python train.py --crop_scale_min=0.7 --num_classes=17 --arch="convnext" --widths=[80, 160, 320] --optimizer="adamw" --beta1=0.9 --lr_schedule="cosine" --final_lr_fraction=0
Rows from block 6, named by matrix and row number. Rows with one number belong to one neuron. Each number is 128 + 32 x the weight over its row's rms, rounded and kept within 0 to 255. All counts start at 0. Numbers have three digits each. After the name is the row's rms in percent of the matrix's.
# fc1: MLP up (model.blocks.6.mlp.fc1.weight, 640x160), inputs 0-159
# fc2: MLP down (model.blocks.6.mlp.fc2.weight, 160x640, transposed), outputs 0-159
fc1.58 099:189115121127119126164195149100082061129132127160135097117155172125190128172152146060173160145122075129122154160153255103120118128156153104150137143131193207093160129135098222159136121159160115131148051143153128162104130133154113116134103131111120118165081154088154085099100071143078171135120145112140124134159129160066149152143086114172100143131095125128172138141104122081118054153155091138123135140127107109129116120119147120135131100176126142125090118164138146090046163083127125
fc1.59 103:117146114218127164169100145144141153134128130108133112137129058176072128146153140116142146166106153132105130116150155143104124135119145128154140141151104150125106131057093112161116069130146116085041130161130111148135179164154139161111127123102113032162132099127192122195089179121174100131095056204177161081171147122118098150131138124138095078135110124159133151119065176131123127139116062124162116119138168086112082166077147082138141089137147120100119178196069172096147105104095124
fc1.60 105:143138143140111158108081164123112095089113081220123134142106154150085126150129126169058111107136103186139130173134175121119131159090091143149161161180086115122131119146124191092133128194106127152103086124122124090114170132132137140080127154094138144232127120133164128104176097131128128123124102135109067192207151127084150129162098119090083126156109128148148162099109199129047078181110134106151137166146146070084122135109143144102161119142143209127139130117124107090062140059126140
fc1.61 088:165138103088104138029211113158129161138114128115119118118118161115208100229143139110126141087119121135120123137120141158101147137202098158120137097113122126126120158091149152105092141141153152167102123194168127137103130135170171127070131088119079095126125124027115109171130089136090121137124088118128123091172098164077223131132127098118095138081140107128137147132147114129225118079159130186190122120133164134097099120112157097137134077200073117142124154128127151128159130139127121
fc1.62 067:156141178089091060120111188127133138122130155171033123128125171097152127121123161106088130146116128132074062135120171160115175172148098145188143127128126205131092133125116128128115076154151135127078121186133128120163125104143115123136122082130084115209130107111124126115113122142154135070116148105127098222189096131111142166125057087153148116074093166120134143120107175131119135129130110150130187048097151121038132129130137120165142146131057137106149141150082068118125190144130154
fc1.63 104:151173125140121116099118144137125095054190092112127168147081156157182133130134124177097103175128127162139096113119109130126140158078133147153165241118138087119075145085123149115113125178085146133100173117161127116084122103100105139112082142138136119242099122133156137128198114086164105095102066163140123125168134120094092178152159110118153152116089132136143135146166189137154135124132130150133153126156133094053127126120131084189104132067038162118135118131121091050114163160141105
fc1.64 100:128094107092135157165179153109137120167112144120130129171140090088139115160127167075127068095105128129139150146146118161061157146122137169110141098120051129129137201089088117123149014152143134140131087061084137136141174135105143181119121098126045124155147098123128119036103143126122192117173099209188148124147120132090122133133128142119106144152108142130163175141101124135042160142162142098129166138150146179119086146094150104211148182125128145131119201134125126128121131157126129
fc1.65 103:129130176131149172138118123127116096117147103141124128117152151170119162150089123142134127148112104143132111210060164131097123157167091177154134143162142180128084102082092153069069147179167111165060052185195104099123171114116152125058110117147110104126120124129169130182158077132119164138116087103102086114201124183083175134154108119117071117136092118137158133101132176104097088129134098129124138170071136088101120123130147109139131085186150190113172132144118110094050170097088155
fc1.66 110:139110125156088124090122075174199077181115127120081123148095128174129077127133128132126119122133149107060104081135135140140103144130187077161098041112171181098163088144113167120142107166132165220108141126151127125168190134091112113050096132101076072143157131128118156140175132181156109085127165136149083126126125140059149164125131136152061097108124152175123105153125117207142109132129131126141188128097177141151083159133143062100136175137091149125099086132124152099083124115106133
fc1.67 099:128136116147110127150130157147063132167135117139126128167077126168154156084165150112027126198120132201038137125127111109088140143031116110101160110118124153103095144147117102110124081139138196195115130122165123146080168113159113157127076136131122074220134098136173170120146137130170027093099091150129131151151164117129083130142144105131090065123113143134083164187119122144120133191163151173149144120128140121084083167104162119180121134153111128136105126151133109097152147112127141
fc1.68 104:119149174130133138110108123106111100114125129085093128126097141183194143138130127156084110158117125176096112129127160168099105116117140182175135203156205151121046084107109130106065075130124131096088064132164114129132126105128125116159112117110143134180090145143227145127133177167126217143081109122133141178149139140101088119145124125121178123086082123152162158175114211093104190117074124115130130186113155138110140143125121064122101154143118124052096144132134106095094195132113106
fc1.69 086:170142096101128107160129158073129125123134123148155105146113085124115158147106146122112125173090077096144154149104141197014142153119087152108154162103126108091061136064121121096161068129153100227117123151125141172133161128122157150052112126128132158119139103142125128129158106126085146132136072147170139103154142108094113098130131115141089147109089140150139136108149137155048141152139093140128149161134194124096051211121210124187165102146110132106188178119112104073116088134130166
fc1.70 089:129075144128105108066138143132146130135059141172125124119126117128124175122127100158065128199142137194065117103174141177049080143129047156130144131141144113111174162127070136124148064124127088073106211142093125115169136113076129160167109085124145117129195121125137128079145169142128128135097183178104071126157089112111105122115139117139071134163112136119181118133190119151122176120164118173132150083148140152083125152138126086148118188056111120108118171121063147115127126132163164
fc1.71 107:152098184141131089096183143146114098120118118152092100154208122127208111136128110050179097145138128142057073117121203185124090134114121201137131161137127149131189120086120191150143170127112076073102151129151115134076095164127151114156071079173138127132121162107118082132187103151115148082130158114132126153129129097123130143100131076152098106076123123129129037137137118128119165154134135098133129112150115108085126085157177106129172193154129123149115145087047162102109179100122137
fc1.72 105:148093158076087128129120172197071169126128129117131105172098165141159126108161145099088092113122185090095119151131126124133163131148126129125143087102143155112151157196123062132096132136254122195131160122121121170169107126118123097115098076118080098142144111109133134163078114134117080100084157125137117186122125191106084138123081130173125087075142128146064132189140089145112123125139120216152197036103109162133085143129128138144147113104081121121134152129149159127175112115088127
fc1.73 098:189130184171137172080183093167175154170081126157127089122140137142139125091115210065105098128165114069104100105174158199080139191121150065152099092132122146129164172114100102189099103143112123069107137124134110115132164126174129084126066115128101122141103128081134137134087078141134123108060140136149128131128110130138102146102128097119108100147116120153127116146052103128096156110182129107125127151159146056073160155122145127166127145204139175134208106147081133154118179124133094
fc1.74 101:137135133096144130121186194123132092128083193135099083109073198137127179136133131144130091155116156064068142155147134101076116117105148157126194155129157180146084126134077199155136122164144151120110065127138106131151119132140168174088125137140127040125130133167113175063109147211157094091135065127138129124131095176083097145128128171140090128135132083161175095181107119125105097112138142120129122130150177126131103131105203132150135054144158125137190132120085085081144156167127125
fc1.75 110:142126176095159142142095106061076049088129110172119130113146129160146173179134084110099099166125066196112091110140163163118169139162167145115155196064193160128088134133152179126142113143187079096116104153161096077130182138154093097162150123114158133134129137088168188159119117133095174137068105071110100225146118131092099112187107077129074153132094123174100175126153151130137152130136125126121152126154107143079121125144154097119118136154085160112136110142146136113055155116123144
fc1.76 099:138134127131137181141121205146145153179112124124142102126138111163129139128137125128118129166137135093122111104159218148034129126068118153156127136057116127177125080093171109127127091158130075076083103158124121118172175151137099124094145138134141060176171128100130120079132115184075067150123051127181111144164124133072156134132086127124082105138119156184111128160161164130085101123102128097105152165141196147149075149103198136125155081099112201103114138178139131086107135157129172
fc1.77 074:108139129108076136068118103151146118077086040129074119147138234117124126149126168118107182124121139168109113129123148138088117171225101114190130111128121159115081146130158179122070116160124157110101140231132125142120150127226135134120122123127127085144117065102153053141152132123153156089091119113153114137204127109129131136128120080206108163127096156127163155121089132135138097096154092173155135114145145140116162129125168062118092147118091158126172110138123145102142154129085135
fc1.78 074:116141179147058079071154132149168127115035159187104110123111128119170165136120064155051129165125136128099092123192154155054150144127118120123140164167128173127183166150081143149125096126116104037131193139121127124144133107107160142134087091098123132097139102112129135116102174130148145102125186159097097125184075106125108126079119144144111131136124150083189126145135127191070171090126132125149132123083172128166162201159108128138112181063102101087095170144125157119150122114114138
fc1.79 093:098111163137122134128112165155160128063089118142129121159091125134100141164192228136139101095112139136086145135182150097123108134129139113179122118153095199133149192141058162129104042198097210048147089138121127147099132130150132124131103099159143106135156055111134103074159189139156164102146157202139133123141115149067112116134094078131138129127119146187139090130107121104092091108172132081137160107110081116104108128135153122131207120115114186126116136172127108080108120115109151
fc1.80 108:152215154136144110113120134082147109123115163111117070101122198162121167170133109163105132128113120126072092115132157179100116158138148155207138189129218138132078102108150150197110106142155138080133080127130081117130162133136101131114154075122101054153111150110193107134120106178124183117079126116131152163131137123107086122131111125139151069142077160154235141108115163121128199131081115124147139125116132110104124105098084113126117106167153134072117161157113116115130197074145072
fc1.81 081:160131168133156089131121134142104145137140108130116127117099148170140147137116140127048145167104103141065108136067212158076141147092069136121169126152135148092126097110122155101121106122221124127067131155171129131092181151105112131074124119142118155144150128090155203226180073163092141139123108109127108123149082101094146117169101135162062057066115114133114146154159179145075129151105072167129118115077137113087143106134195103174125085138131141147170155158108127100070146115138124
fc1.82 091:109183183104116114078114109181120118179117088123132129121137143129123115136110191142159098181083140133085040129182191143147156136137128132133145171164143192111061078209124131100110147159178191117073079198108128077114144103210076091109132155116133030137130107144094096175181143162119153150072111100150108167178123128127129128122125105132143101116139140138126114124132142109119111106092087124121115129061128131119115120172177074105151133122109089111113108161137130095123119133081170
fc1.83 100:145108111148154138127182103139140103100123053128051166140132128130133084098119141128161166121141113146083116135119137097139123164114125115121122144196122127104127112082058147173114111168131060135127142136127147074104188133191157133086104151135120126146129122171153141193198139121198115111101140173128148103066146137135041129118135102246143085098138150184186143179080129158115101138144096127126145130132181082125130080130129102128133134067078163115202128131134139101127133061093121
fc1.84 095:135098129124109085090105138240189088163149185137091100133095179166117131111131136158128092114133127082125150058138128135121074157132140129214177134111117090133114089100138148091144125195116117175051085147143097128187131122136125105098030119136109126147123140135144129132145093129156135116116117124162128165161125089078100194130099172230135118122106150141151148129156117147108140138096090131148145123128136094122088132103151063119127207092146140115131098124117132081035113121110123
fc1.85 097:219129127156126132180169187112108119141120155149074122149109145173069117165138164133124092137110141092157114138075115086094133153132104137187192134171134146127098115143081137134125132175208058084061060197151113139193139163130125161122144128101131148154092130128158146125103145123113124099119055129140101109171123164130121142134123154142099076146085128141138126128086151130084069178120126104117155130137163120134116132076140132122221097147167171100209158126106088085087159078123130
fc1.86 063:193115115122097145108045155162179134061142133134112129131121153159110134165121113157131120108098111135100132135183132122123109166151178134248127166090126142148071126137139150131131033160165145109125121134139114162183125081124127165114088075090110105162133128119177087091129125150184210118110076137117135128216118080083059125177126116233137106137035144128148166136129174122091121134135126130124170142118128132105082117116151102145117150121150125114117128130121136135091123124104101
fc1.87 103:127117132129131100129107165146170115028099167143106135131125147123116146124158165116140065108129127146107107132187176117144098146120159144141162122123091247150122162152063121159122106220114231122106121085123128122146163151146142131128040104126127130163130103148171118061129155129131185077169130154155082122182107129090097144130119114154145116129086139193136146147070124096089102040111124124140138107171081123109128124130138079168136130096132154175121121176084164098128138137125096
fc1.88 108:108151136141134180035145114127120116112165024085076109146160198113197159081065135078055130166075138186126137175143103120115145161110162130157135152153151124130145157076095134122155127184132147113116178139139131127076132108153130128121094120142080092203155120142165119146178127199149132119081143115113095192136122118119120128112146079117150134085111147153185145122092131150104077133105096139144190149126183118160127114109094170161112145132138134130132133173064116105145202096129132
fc1.89 089:162157138122122161122106133154083124147120087141117123136118094140117153195111092116111153191094093120111103132139150150082115124190168226133142101157130128126157112152088177155111045126159109146091139217116109193119123107080108132156128102067107095096176143082153131122174157119203139042130117184177108126168117112108111129159116133142098092095069130203131050127146158135134146153113118125141135096113172053135108119059191126142145125152115116101141128117117113107120161129118175
fc1.90 100:152115150065129121151147125146129098089130081108138040151098100146149123175172200108138167115123067199126126150145135099139121115116164186139170169102203138128083104115121205110098127185165182123106127103120110126122144121157146145128192099091136101165114102121141126122120132117053137089124112181114132110134129130124092160115086120134163116206107195184144117128152180063090053125110138159167128097126107136130114102116133060173162123113128131123077129169149130057136175124132084
fc1.91 091:169125182099128109139210205144158136125148195147030083131106103136183135128103126066141153121112122129085050081126140075131126166100109135125138161153137168116120115128078157124075141173200078047113120183131082147196133127131125139161118125121128132175151115048200136092119126134114127083101128131124106148170129141116139172135124160198134073088128132133145122121123126171122089118142129121093128111185136128119139113130132109191128080130134137087185152109091158136099172138168123
fc1.92 098:135055132082127038143129145128120182123145123079089117136094151143170077102122143158079127194090133148125121140195136141094076124175125127124100118152118119133093136154132144114113141135089095128063061150140113099148137120116122121089145163125135112166152126147175149095242142113126145060104128126183128133127151151102093126144128128142078119129141110137131134119167201142082137138112129141142147167182149090024161078105131114166173145085117152139139135163119077125021172125111111
fc1.93 097:158146144127136125128166157085119099095104031185142082136097096120114103177173185133154122140115101156098153158159157129138168139124161115187134152125157215130135169163113150132127117150117174063168105121161124122071119137176119164105116128117122127126119040067125116109105140125142148049152148197153112127166124177075122140074067107126177131138123117154164147159046198097114062083139128123132174118109119117046149109139130117172148090127143176120096125145140123122128169128128118
fc1.94 105:123077205095062094106214173129163133091100094150130127166133144134141146125129109043129124112101130141117126143149131142158122158116124112136084154152080139120145151067112147105153056145135133128123135080143133164086144139125164191118102065110109129151159105121129115075179129223184122092129154132115094118148109127146099184088085174121153150106111160107194123131085120125088134150179155112129200089160179134164113111125120117193091139099139193127060167150117139098182136153118152
fc1.95 083:159146166118073159134127166153108124112108133199086134150093131180209195133123131076058128137122155129136096147091133121069123151114093116154219143113158113119088125149117134122139069135188166103135128111126127146074104129130107179114076130140122116177176129124180127075129132150134060135134052147123131223128117132127118130157132096120127084090136126118110119169120096152059181146132126170124184137125172121109116154104123108138171194135076070130098154118127106073157153112065163
fc1.96 105:155152100117134124138185135105110105135179104143102122125120129120144141174131105059153182121063060109135084116142178113128152144238127119076147086122127195111164169185132159134070088200171117184147094133127125123127116130099113108128112131081153127080097108052133092076115160085109143135094159138178108127132143126119139143151124156164121118163118129123111128165076169115103078196126069215112178141128126107175150100128123115154144125136110118081111130187083166128110150128083177
fc1.97 096:128154150149138152090135121130119159117159074133133103149076175127130083109154105100116164135146145184139115112206122169129179144199093136134153150108105127107157168040099112085058149151169141156134130134118095132138124124122134093112073122110048122162117125111172106171139103152161120149083155142131097164158120203104236120088134127126134090138086151174044055088116115093127094126142090158136131135153198113124129068118138137161134088128108120100124163136146170128091166082106081
fc1.98 093:128129163133042140069144164142140134157110140131126067153142149127162119129134115148182093193113128133081114107183131105097138162193149128125150111170127182128128115155132170127066119136151157137086148163125126151128128119165142138133129098054138083114105113090129054166136152095177154084113107180140113067200118145122133126048117092093134141133161138144118068122101135128079146084102112152138137100054154132163145175072147050130155168130055106090095141152132140040153139126155130
fc1.99 107:111148107110124129102123104134126112147143148157152135173122184129136179135144123124102102177109128151138117167152200189055109166111140146182147131104095133127097156118130131115129125113111132130083143164142129099066132052127172152114093148092080015110131114109123081132128138141140143117118053129127086073122111105094105148112131128150079129154091124204108122159119139128121194100121123144163153116091200118178113214073151105130223142071102141135110154149131072130147168157073173
fc2.58 077:146157137106119146118105148088121161128080154127060155219144143115168025159106136142098137201135120107129088064105093131124113085140174074166124101123110139142145088096138125133143134123153179128145025112078139093176134125118120070117218071165083122146130138104143128130129139118103156174080143127131146155162085073091127105125150138201118127104127103124129116110183158113096131125193079111127132159128142127081160110139113119164143128106211179163105115143130132141163108093168127
fc2.59 109:120123120119120161115127112072098077117128152192057081135123099129176124191128115148154160154153124152128147110144057115198126113145163182181118115101120139111118113127120073129151151133131070127116112114092157123134129105105112085177146109120133214148128163125148123101058114145162162094117161189153111119134111117068108150180135137159092129118105166081176164120136114114075130102127120106255121119129153112120127109132182090109117109126185168165102084128161129201118058104148187
fc2.60 101:153111114120099105146125125133156169128144070146132090155092162115100120143121193102153153070116130152155111140155156149113166114098113115116119161093166134178141133113170116069110136107075094186027136132123087130119143171130130120109127189146135112146123086151137151108108124174156234130101071126105102157147175118127089187133078106124123103154135083112131107138126128153133114111131178143156129133233052233126146120179142131111133107116034100117120153083165105103130134104149094
fc2.61 092:154082118047152132092121135148131153218164147142098092125200084166129111156147137131125134128082129128180195075090154116114140117079128184148137117120090168156077089100115112119150112135097192184153117101125144118152175144129096115129128150129163110110105105190096103022115106113178014129139150167128116080118120136144089144128104116097121125128190116138164125150124085136077157103135110073063069085137166142146122182116137131130122128122182169146141135131140129123087139131153149
fc2.62 039:101099148119110133159123152087097212126083149125143132130170170125129129081107149088131096096139115043107227124208129145109124179119123030128118138187184048167147157132151121097096124088108130112126188174144122117133113137061075122124125123150089047108121142120122145113125122135099132132132092041069139100131134138170146132129116076167156137122125047116138140112176203126150143145147126145076128172139124177119127149170188103133140167123131136119137124116131145118114121130145112
fc2.63 108:160134136132137120167109111180132139098169123153111102118183104099085115180099246082146044070099132124177140101202103124107151144099126137125157144111144070135130102085119161084221131085092077113128159122121138129120137143098129103083102118148147089089115091162124152090079052143178135114092116131130098158118091131120079164118138113116098110153183106132133129210105101142054138119153166139163101104142107160139157175148180154089113124117157138134175088141189129151120130121124154
fc2.64 106:038103094181089123164122111120150127131086102173176130124083187097138178115165103140208140106149123179127131166155126115136147126158167047108098149160199135089125194157160143109105121104068130155086127153145129126120128106114134144144144163108129072170105137112160143161105119194127181123142058123132122155151136117130128194116056075121089119109099121121131144096128145045222081117125133167166100167141088172129097134179125130124141103090121111111110146081136106107108130110127081
fc2.65 109:128110122121114117138149062120148141138150060173122127150112088128083042198173114159173154131190102197152095128137141182102146136084123111130109156131165154156068155128090120070145135108126129202074124168183116128118122169084141029158150145114130138160109110103141121046123125147174185128100096126172089132150124138122066161077084130092109161110096151125126131155140101068106102091178189171150130124165165199086107136142127137125134139133106124175126110147127108112123134114092111
fc2.66 132:137148148084164133143108127154163130143130098164168202149119169146124130131125120145130096077071158104117132116128217113094162147133123104172167101179099120037221085155128115136058109088121140120131138124124166101142242145139148113150129137128122081169123122177135107163128127121136108119127134120063137102112125095155123185116140137168111205138180094085078121172066163155103174106082095051110129094131133113122112150075131125120128160125124119098141167090151083113128094114172108
fc2.67 102:120208031139132120204128096171150133115132094099147116083092114130094149132176176162142109092143175142134153128163130135121129129179103151129132112119145093110147144153126171082195140128073098169086140043152134110055125124145128153128108117095179127126127129141129120168122087178168178101132056147195109191129103136111130128124111116067145090117123105132079134194063102058198098126127178163129151131102128120139130139165112128116075126104112103088155140154145164090126132124064128
fc2.68 112:143080097159104131099117145159090136121144150145086080048214117104150149133086129173129086123096077111173144128108124114150110112072162159093145145122122122214088114106136174142201140136086109056086120140135122115108127136128081198096109108161128073138123078112132137119056134113106127133152123139117104171132208127163125076150159116127087051170138120137207125144226091157122125137134120139137075105140104178122152164146156160159137101139138157159125113129078129120118131145094170
fc2.69 089:126213072154115126150155102105128171111071132113140111177138132074131109136169114203164194113129118114128120129159125135091130156189150082138064125127125110084158155149126131028135159127133161159044145041199131130139130133111142063130154125098119089127109128125140115084151106174130250160124076151149131127138085114142124164101094145142130194109073114126135132161111150082165100105149130185130114158134140132113136093141106137147132128128091109135126176139135189088124135094097128
fc2.70 081:128135082155085125095149107128164128152133116160095156104125128091166106131117152138130120176093137132128128131060105128135128096150133092121145110134140128187041139115127151156157136148082135144129136162124160116138126132149131170046139101128111131112091092111130129137148189129083075145118121160151157135212130126071069132130137140138068052133122072076138077054196128132181089073142060156126081121169089128068159094180158129211070111127123203131118130131124129077148136132157106
fc2.71 141:132160171096139130182100110136166146120121088150054195136130142097119099116057167072112105123071095105173140063106126125119192123130133127088182137126190127156126126111127149102140112180130144084100095110063125112140151125101164176113112126247099086136121090134124155147126170122131123152106148073084184179136094093119109130110141097128128102191174068091074124130168153137083130135179098134117096143172127121128156149135111122132141129065104157113145098115175115169191150100151082
fc2.72 113:133169099107109145138082116143134153134139074127141139111085168057102105121132233128077088113115131119152210117102169156106128125110087145159137138082119123223135118124128137095161130115088076137092125161113127110067134142136143145120041138137142126161131088131127163141100126109182114125109106087157157119137115156149095087078151143127144083136186018103148127169130138093119205096115155132136201128154130216101128132119105110101132139110213146123180126108147099125130115107113142
fc2.73 102:131129103069138097211119138158112096102114142095162144081112142133111131158163113071128106099084158160102145134124121125200155141194108138093114205095113127089144099121159145091129127154208165138133125144103097160159140091150139138150082142088156152117152132214109071106149100053112176123203134143182112092065123126115128126131108097129172116163125137136108134150086197148143130214133170109114129117115149142143108131102128084091090119112137044100162184090171141143134104100168104
fc2.74 126:094223149158135158166107141167171122123046146106118132170078134120034131153134152165123117164158128130101083084173116183134131116189153107123155117107129130112188128230099126136140164143143138132120129082105168104102143112088128106157150088150132173184127141091141117140157144137185185090095114123128147176112111086108152124118114183156137222136132133102042127111105130115167114114111131111133154124087110081105119131105109179115090060073117128120124075157118119146163126117070125
fc2.75 130:151098108098067128157135112123112147146114127168129127137155119015123043173131136153152096104134121155159126111142136100148158130090142110128130150140145141152137134076096158109173128117131136079060106202146126118150126180113149064153164125128129071103104109144145124079110151121149229138117103119132125134131140123122098140112098080125055127117125089112139135228158129128130145126179141159142102103182146220094087125165173122154117136132139196139129134102124069095123048113159068
fc2.76 100:133121138134131139129199138116071128124140137150208077143099133124135086132186098132102159118147143080063078193160093131120120152139134147147112118178127140146145173119138158118123174049144124125118113093157144129096066103126157001134206059133124121116142131121151142161138112145106192080104093128142135146138138128141126124160102139104053155063095174122160136159081130135081071136131180157201129099134123159123089134133166151123135099127158149179104091115125110076092086133120153
fc2.77 061:079048167086149126167118140118140143119167093179130138136182128189088117127104233055130050094129115132130133061182200155113172166088131104131150151178165120119067125100124131098055109097128136172152168172120135124139138126093139072116126146154141123143110135128090132088114129123108126122142136033101125112129183122117103162126151080078134167130109126156123126176130088169093128152117158116083119100196122166123125161127165125091178155125082168133146146130173107138108128106169108
fc2.78 056:097116139148081138102166117125167113167164105162130190067133182121145149090130126104136130146091107150120134138068122128142110127124129096093149138145157128191022165116131153192137130129080138121133163190089130127130098139128123211058118133131098137096121097081159133134157191117083027149151100128154128111178166129094111141124133113120092099136120127103136126040215116137141100104128105132105098119186078145096129090154190153227124125133131169153124123132110095108125141157152119
fc2.79 099:092120116127138132120110172113147064115110168162122136201066135103137039126122221128126116152103143109107124137167118089122142089177233077137134093149112150117127122136114125125063145192165137127135067132083150125122154063127080110146215106155146113149129137144106201133123123110104244101096197113116177136118119125135108111165127157155130120111122150097115128128119159159163152140111112098114121123117136127153117137110153101078145114130139191102130057106144143158154089143186128
fc2.80 113:123120000177112177045089147139126123110135145118113108105163129042165126088126189145131097127101120187189157128109123112152065063121160142110130126103098185197088106068104153122204130168127146087097131175113108113155103128141113157143128114124137120148122121118136143113102184103099126115127119131142142123090145188187158085138146127137127117132155115069216133092196111136147166079082151145132090138118132200140141131142145110125099134135146161129127089085124121137118103124132131
fc2.81 082:124125056078153171108116092106153126200096083168159108160142123067095072137139124177135184128123120122243156125153118147119151150136128141116089132119122134127162129138091121054155155145097128134058093148125124063112143134073110101156106153126174135137136108121129157032110095187194170117157128135122104160120056143187076139109097145133154195164131147079153145129124071103104128104118169130127092150162180152125101151122089144114171124116122116129191140088169150132132125089112123
fc2.82 084:114023136128139140127129110124138082180163074207194146119138107157125137100132144109196129120127114162147090153163163143123137139078186109100123147185172146131087160147103140134096106079128063115129112185107118073127113079132116128144127169142155096163127145115153216133080096146111098083129121098130103149116143143162102170093134096083129178131113193128133154112134075118103118151081127120102106127202100167148125225137077160101178124112097113146101117107134078165095181130127106
fc2.83 093:171122176105127116128165106143126091135127106165134105141111136074118097142114089132128135106120102136135033140116150120136157111100094173105151166135143149114143083105119136199108074092144073094109047123079110128164130144122180059139117107166118088163183119181132112126118137125160191132122161152135098136078099080101135112223151129097107131129129192140119160155100102212007117172186173130170122080133161122097089147113108155125112142131157175147106142170111107133147124132150111
fc2.84 119:122141146083120152130154122116118154144111107160116164123146159182139120156071100148130131115103117071150150082152149134093126204094123149139141131133133085111147123123131103089111152091053168105111149132120130125148218168101168114097092118155122069104068128128129079090128130125158123140154154114057139046162117112120086150139126087180118157226156135045131114233167161151122153099143118118124120126157135128067130108115202121172137173157069144119178129127187138120130105137117081
fc2.85 122:162131166096110103195138134109102168129071112129081110170129145095054138148119119174114117106161113117110088081121134181160205129111173136134132120096142151168144140147145127141099156144126097093089121072134151134107137140096121050168181111170090161123148117129124145110119125146168197119089104123100126226168201033163105100149101138112073192149135116123039138157135116148101090148178119119162159103153112129126108128134115204128135047109128120160101143116097111096124134105124132
fc2.86 046:147127121171118143137137172143085134092066146139090105076130247086101140158107126153130176124092155128150128084144124151159107108135186075138120123111123132125127117128123141101124141039027154102129101140119162103158161122130107102130087106144127136110059108129160141075116109146131122124131118162066175072154159116173115197153135127133117159121208117073157114208132123116117124109126119148173114114141082176096135159122224163131133117114136151132105092107204089155082134117115113
fc2.87 100:089133127134135145157124134094138115128045127145141135170040169111141075131118164129137131128121207068107147127173100115126149158183201077185104094177120119079194134144147120065009135125114098174093090163096151112108168086129122116118179109151139114146112134151130131133128109149110208060129138140121165133159062119130084140129082135152138128113100138075098123139064197097185129128138105124163156144134138130126127132128134062104152133127146134086143140128174149140146109103162099
fc2.88 116:124111192059148101190062162101125188128103052131125150142170123139124095118105172012105072120094152129108116102186113122137162134139141120124127126165158131126113124107172169084119098094144048101121154128057109115131106134072136140118137133158144114086092129169129120115160127131130127115158139107113139133116080120138137138117136055087176127154130129147073152122123143124099095209155126155139076153218141132160156172154114104126137129081118111112118177157190122148137197087148080
fc2.89 063:166180143115123147104097151125121171122125139121119162162198132157142101128105139127080131160134134106125144054116135159081079185139149150164130085093041052094156068137051129095138130141148202127207134112139136131152128146102131136105124047122104198137106134081132090130146152113099128179123134090109210091155081151122118111131170130165167133126127108138106118128172145126133145096113062147064130152120143102081149033129166099170162170163107128128185131128149138140135135128110117
fc2.90 088:123110105143114130110110099133163096097098168129128150129107081105146070131100203131168107187163126174137087163133124129110116093120164048108072165130127173141094111096097130101129107139174127224103080215146088112174126107173060132118142176090156112203144126111103122104146156115075163156120178129133112125099150160134132126107145193122183118125055108128182089077137150117144158126117146155130128168115136164099137153113088090095094150143111124104128113098122139157218136117177076
fc2.91 114:196158128119089123135121188107072208133107148043130083158160150093127129108146136141045140125176134081105129138133098150125123140146100179146122099102125123146183134134178154125150140106148071108120122061127156144098065133092125056132173076132110134110183190115141109176096112145152172096125046131133119201125108076127155090192121132130119116073127104154126202136125126137115093139146145132156163112131134108132134096168111192139136077126157110173095155135118133084077118116115185
fc2.92 104:163146076143092142121136097135159135161135146143119097145155134054121156130082137177147114062130060144236134131119135127091135110065095144110157181055116123142178081100127097137138099208053162131093120182163097130137117189128111151103074148134087095125120065129144128106118156150146121149110123154115104144133139146209125133128137111155104092181152062140132108157168099206139141109160123163123105118149115137101142122163136173164150109144071134106136138108059154074153078121134111
fc2.93 084:072111163093113164124117143097161110183119130152141132127084127133146066149080142100125094159099106047159152065135129147113169122120218121153126128150120129149116123137144114139046127151097092165107058171046128093167176125131096161090121104214159115157135121128122119136125114075128142094124211107139152127145131078088059133135153134159164071144106118066120112141118156148128127138172095067125149117188130140097150156123127127125184101104145194093150131140138143137214119110161123
fc2.94 116:074077158096148126118120100094130120144155075144109167130136121152164169088120116005145148139117096142084134133127100116148152103128176080135117129199196168156079185120163127128114117095095058114090134207053123108132087127127107127138138180167118075136127139124166124180128154140136085093135133133128136132100100120104159189107141105126136081137123121119146165065105132125109106128123139099184115133197127136139149161154098131127158159048197121174078152167135051133133137090134140
fc2.95 085:111144131190111126152171145160131131113157126123139129082130152091067139130141175151131115110103099133149138101158129133126118139124090124083174142135182106169094178126155142126185187128119145128116173102122130134063126133101114154099125121174128100109088091126105188116100095109125203148138056078172090161157187072107130117152081103067099092128148085169107101225138132084186090126166165148060108132117059167164107137163145164144106098118133152110160073171140139085110131178077164
fc2.96 093:161104164128111118104128127118112192136191119128086134196159075144139101133096113133127118157191098167181119103094116165036096109049129130197150123122135156162102096110102086138138062112121137129189118134135139141115117195119126103110128125152080105145084103098135134130118137123132032138012111117127113130177141164127131124097148117144099108120143091147135090122189119086091148059156098122125136127142130149125189121163132139160192149155191153169122083156072124098116163134135152
fc2.97 097:147110135104185125114092129106126168125092088072118121145145076143110094061161199123015143141115177104129152125132136085117152158105079172129126105135113166145139117089133119018128161128137103153170120127159125121131135139133125114153127167136150117132140138158039113125143129157164080130139155138116191096123105180199132072110114127098205107127137113134150131128102120123121172138120174190123184125118235113146108141104068070067135175136123137105145148132134162099138113088134136
fc2.98 055:144039190080131122113124131107143153151165068149164228138168110191141123106139105125152102127129092148137102104071210160092152153110136128131156117238119139115007100169109131123069066099123096131151127152104138136110132158124137127134114164123142135147126118088135113153117104049060078151133122064133112127137155110130129147132135125103135132124132129128128130141107130123058128129087109091083124093169129122145128131126132136158213144143157086162126199149127117118120175130159120
fc2.99 096:156137145156112150125172126121120124151159122151114131149189044183132099177129109200123149125194101133143118102109129146133128152089080199107186128088168124102123138134093118098167174130174169077150098035133160137105096127108208154122166070149118128126128128098154124179070131138143171130091067111174100202167125078056127132127124099128052115113099095106107131122159095145134045128160146117133123108132113082104126081178128163141133068153118154142148103142127150099116131144127147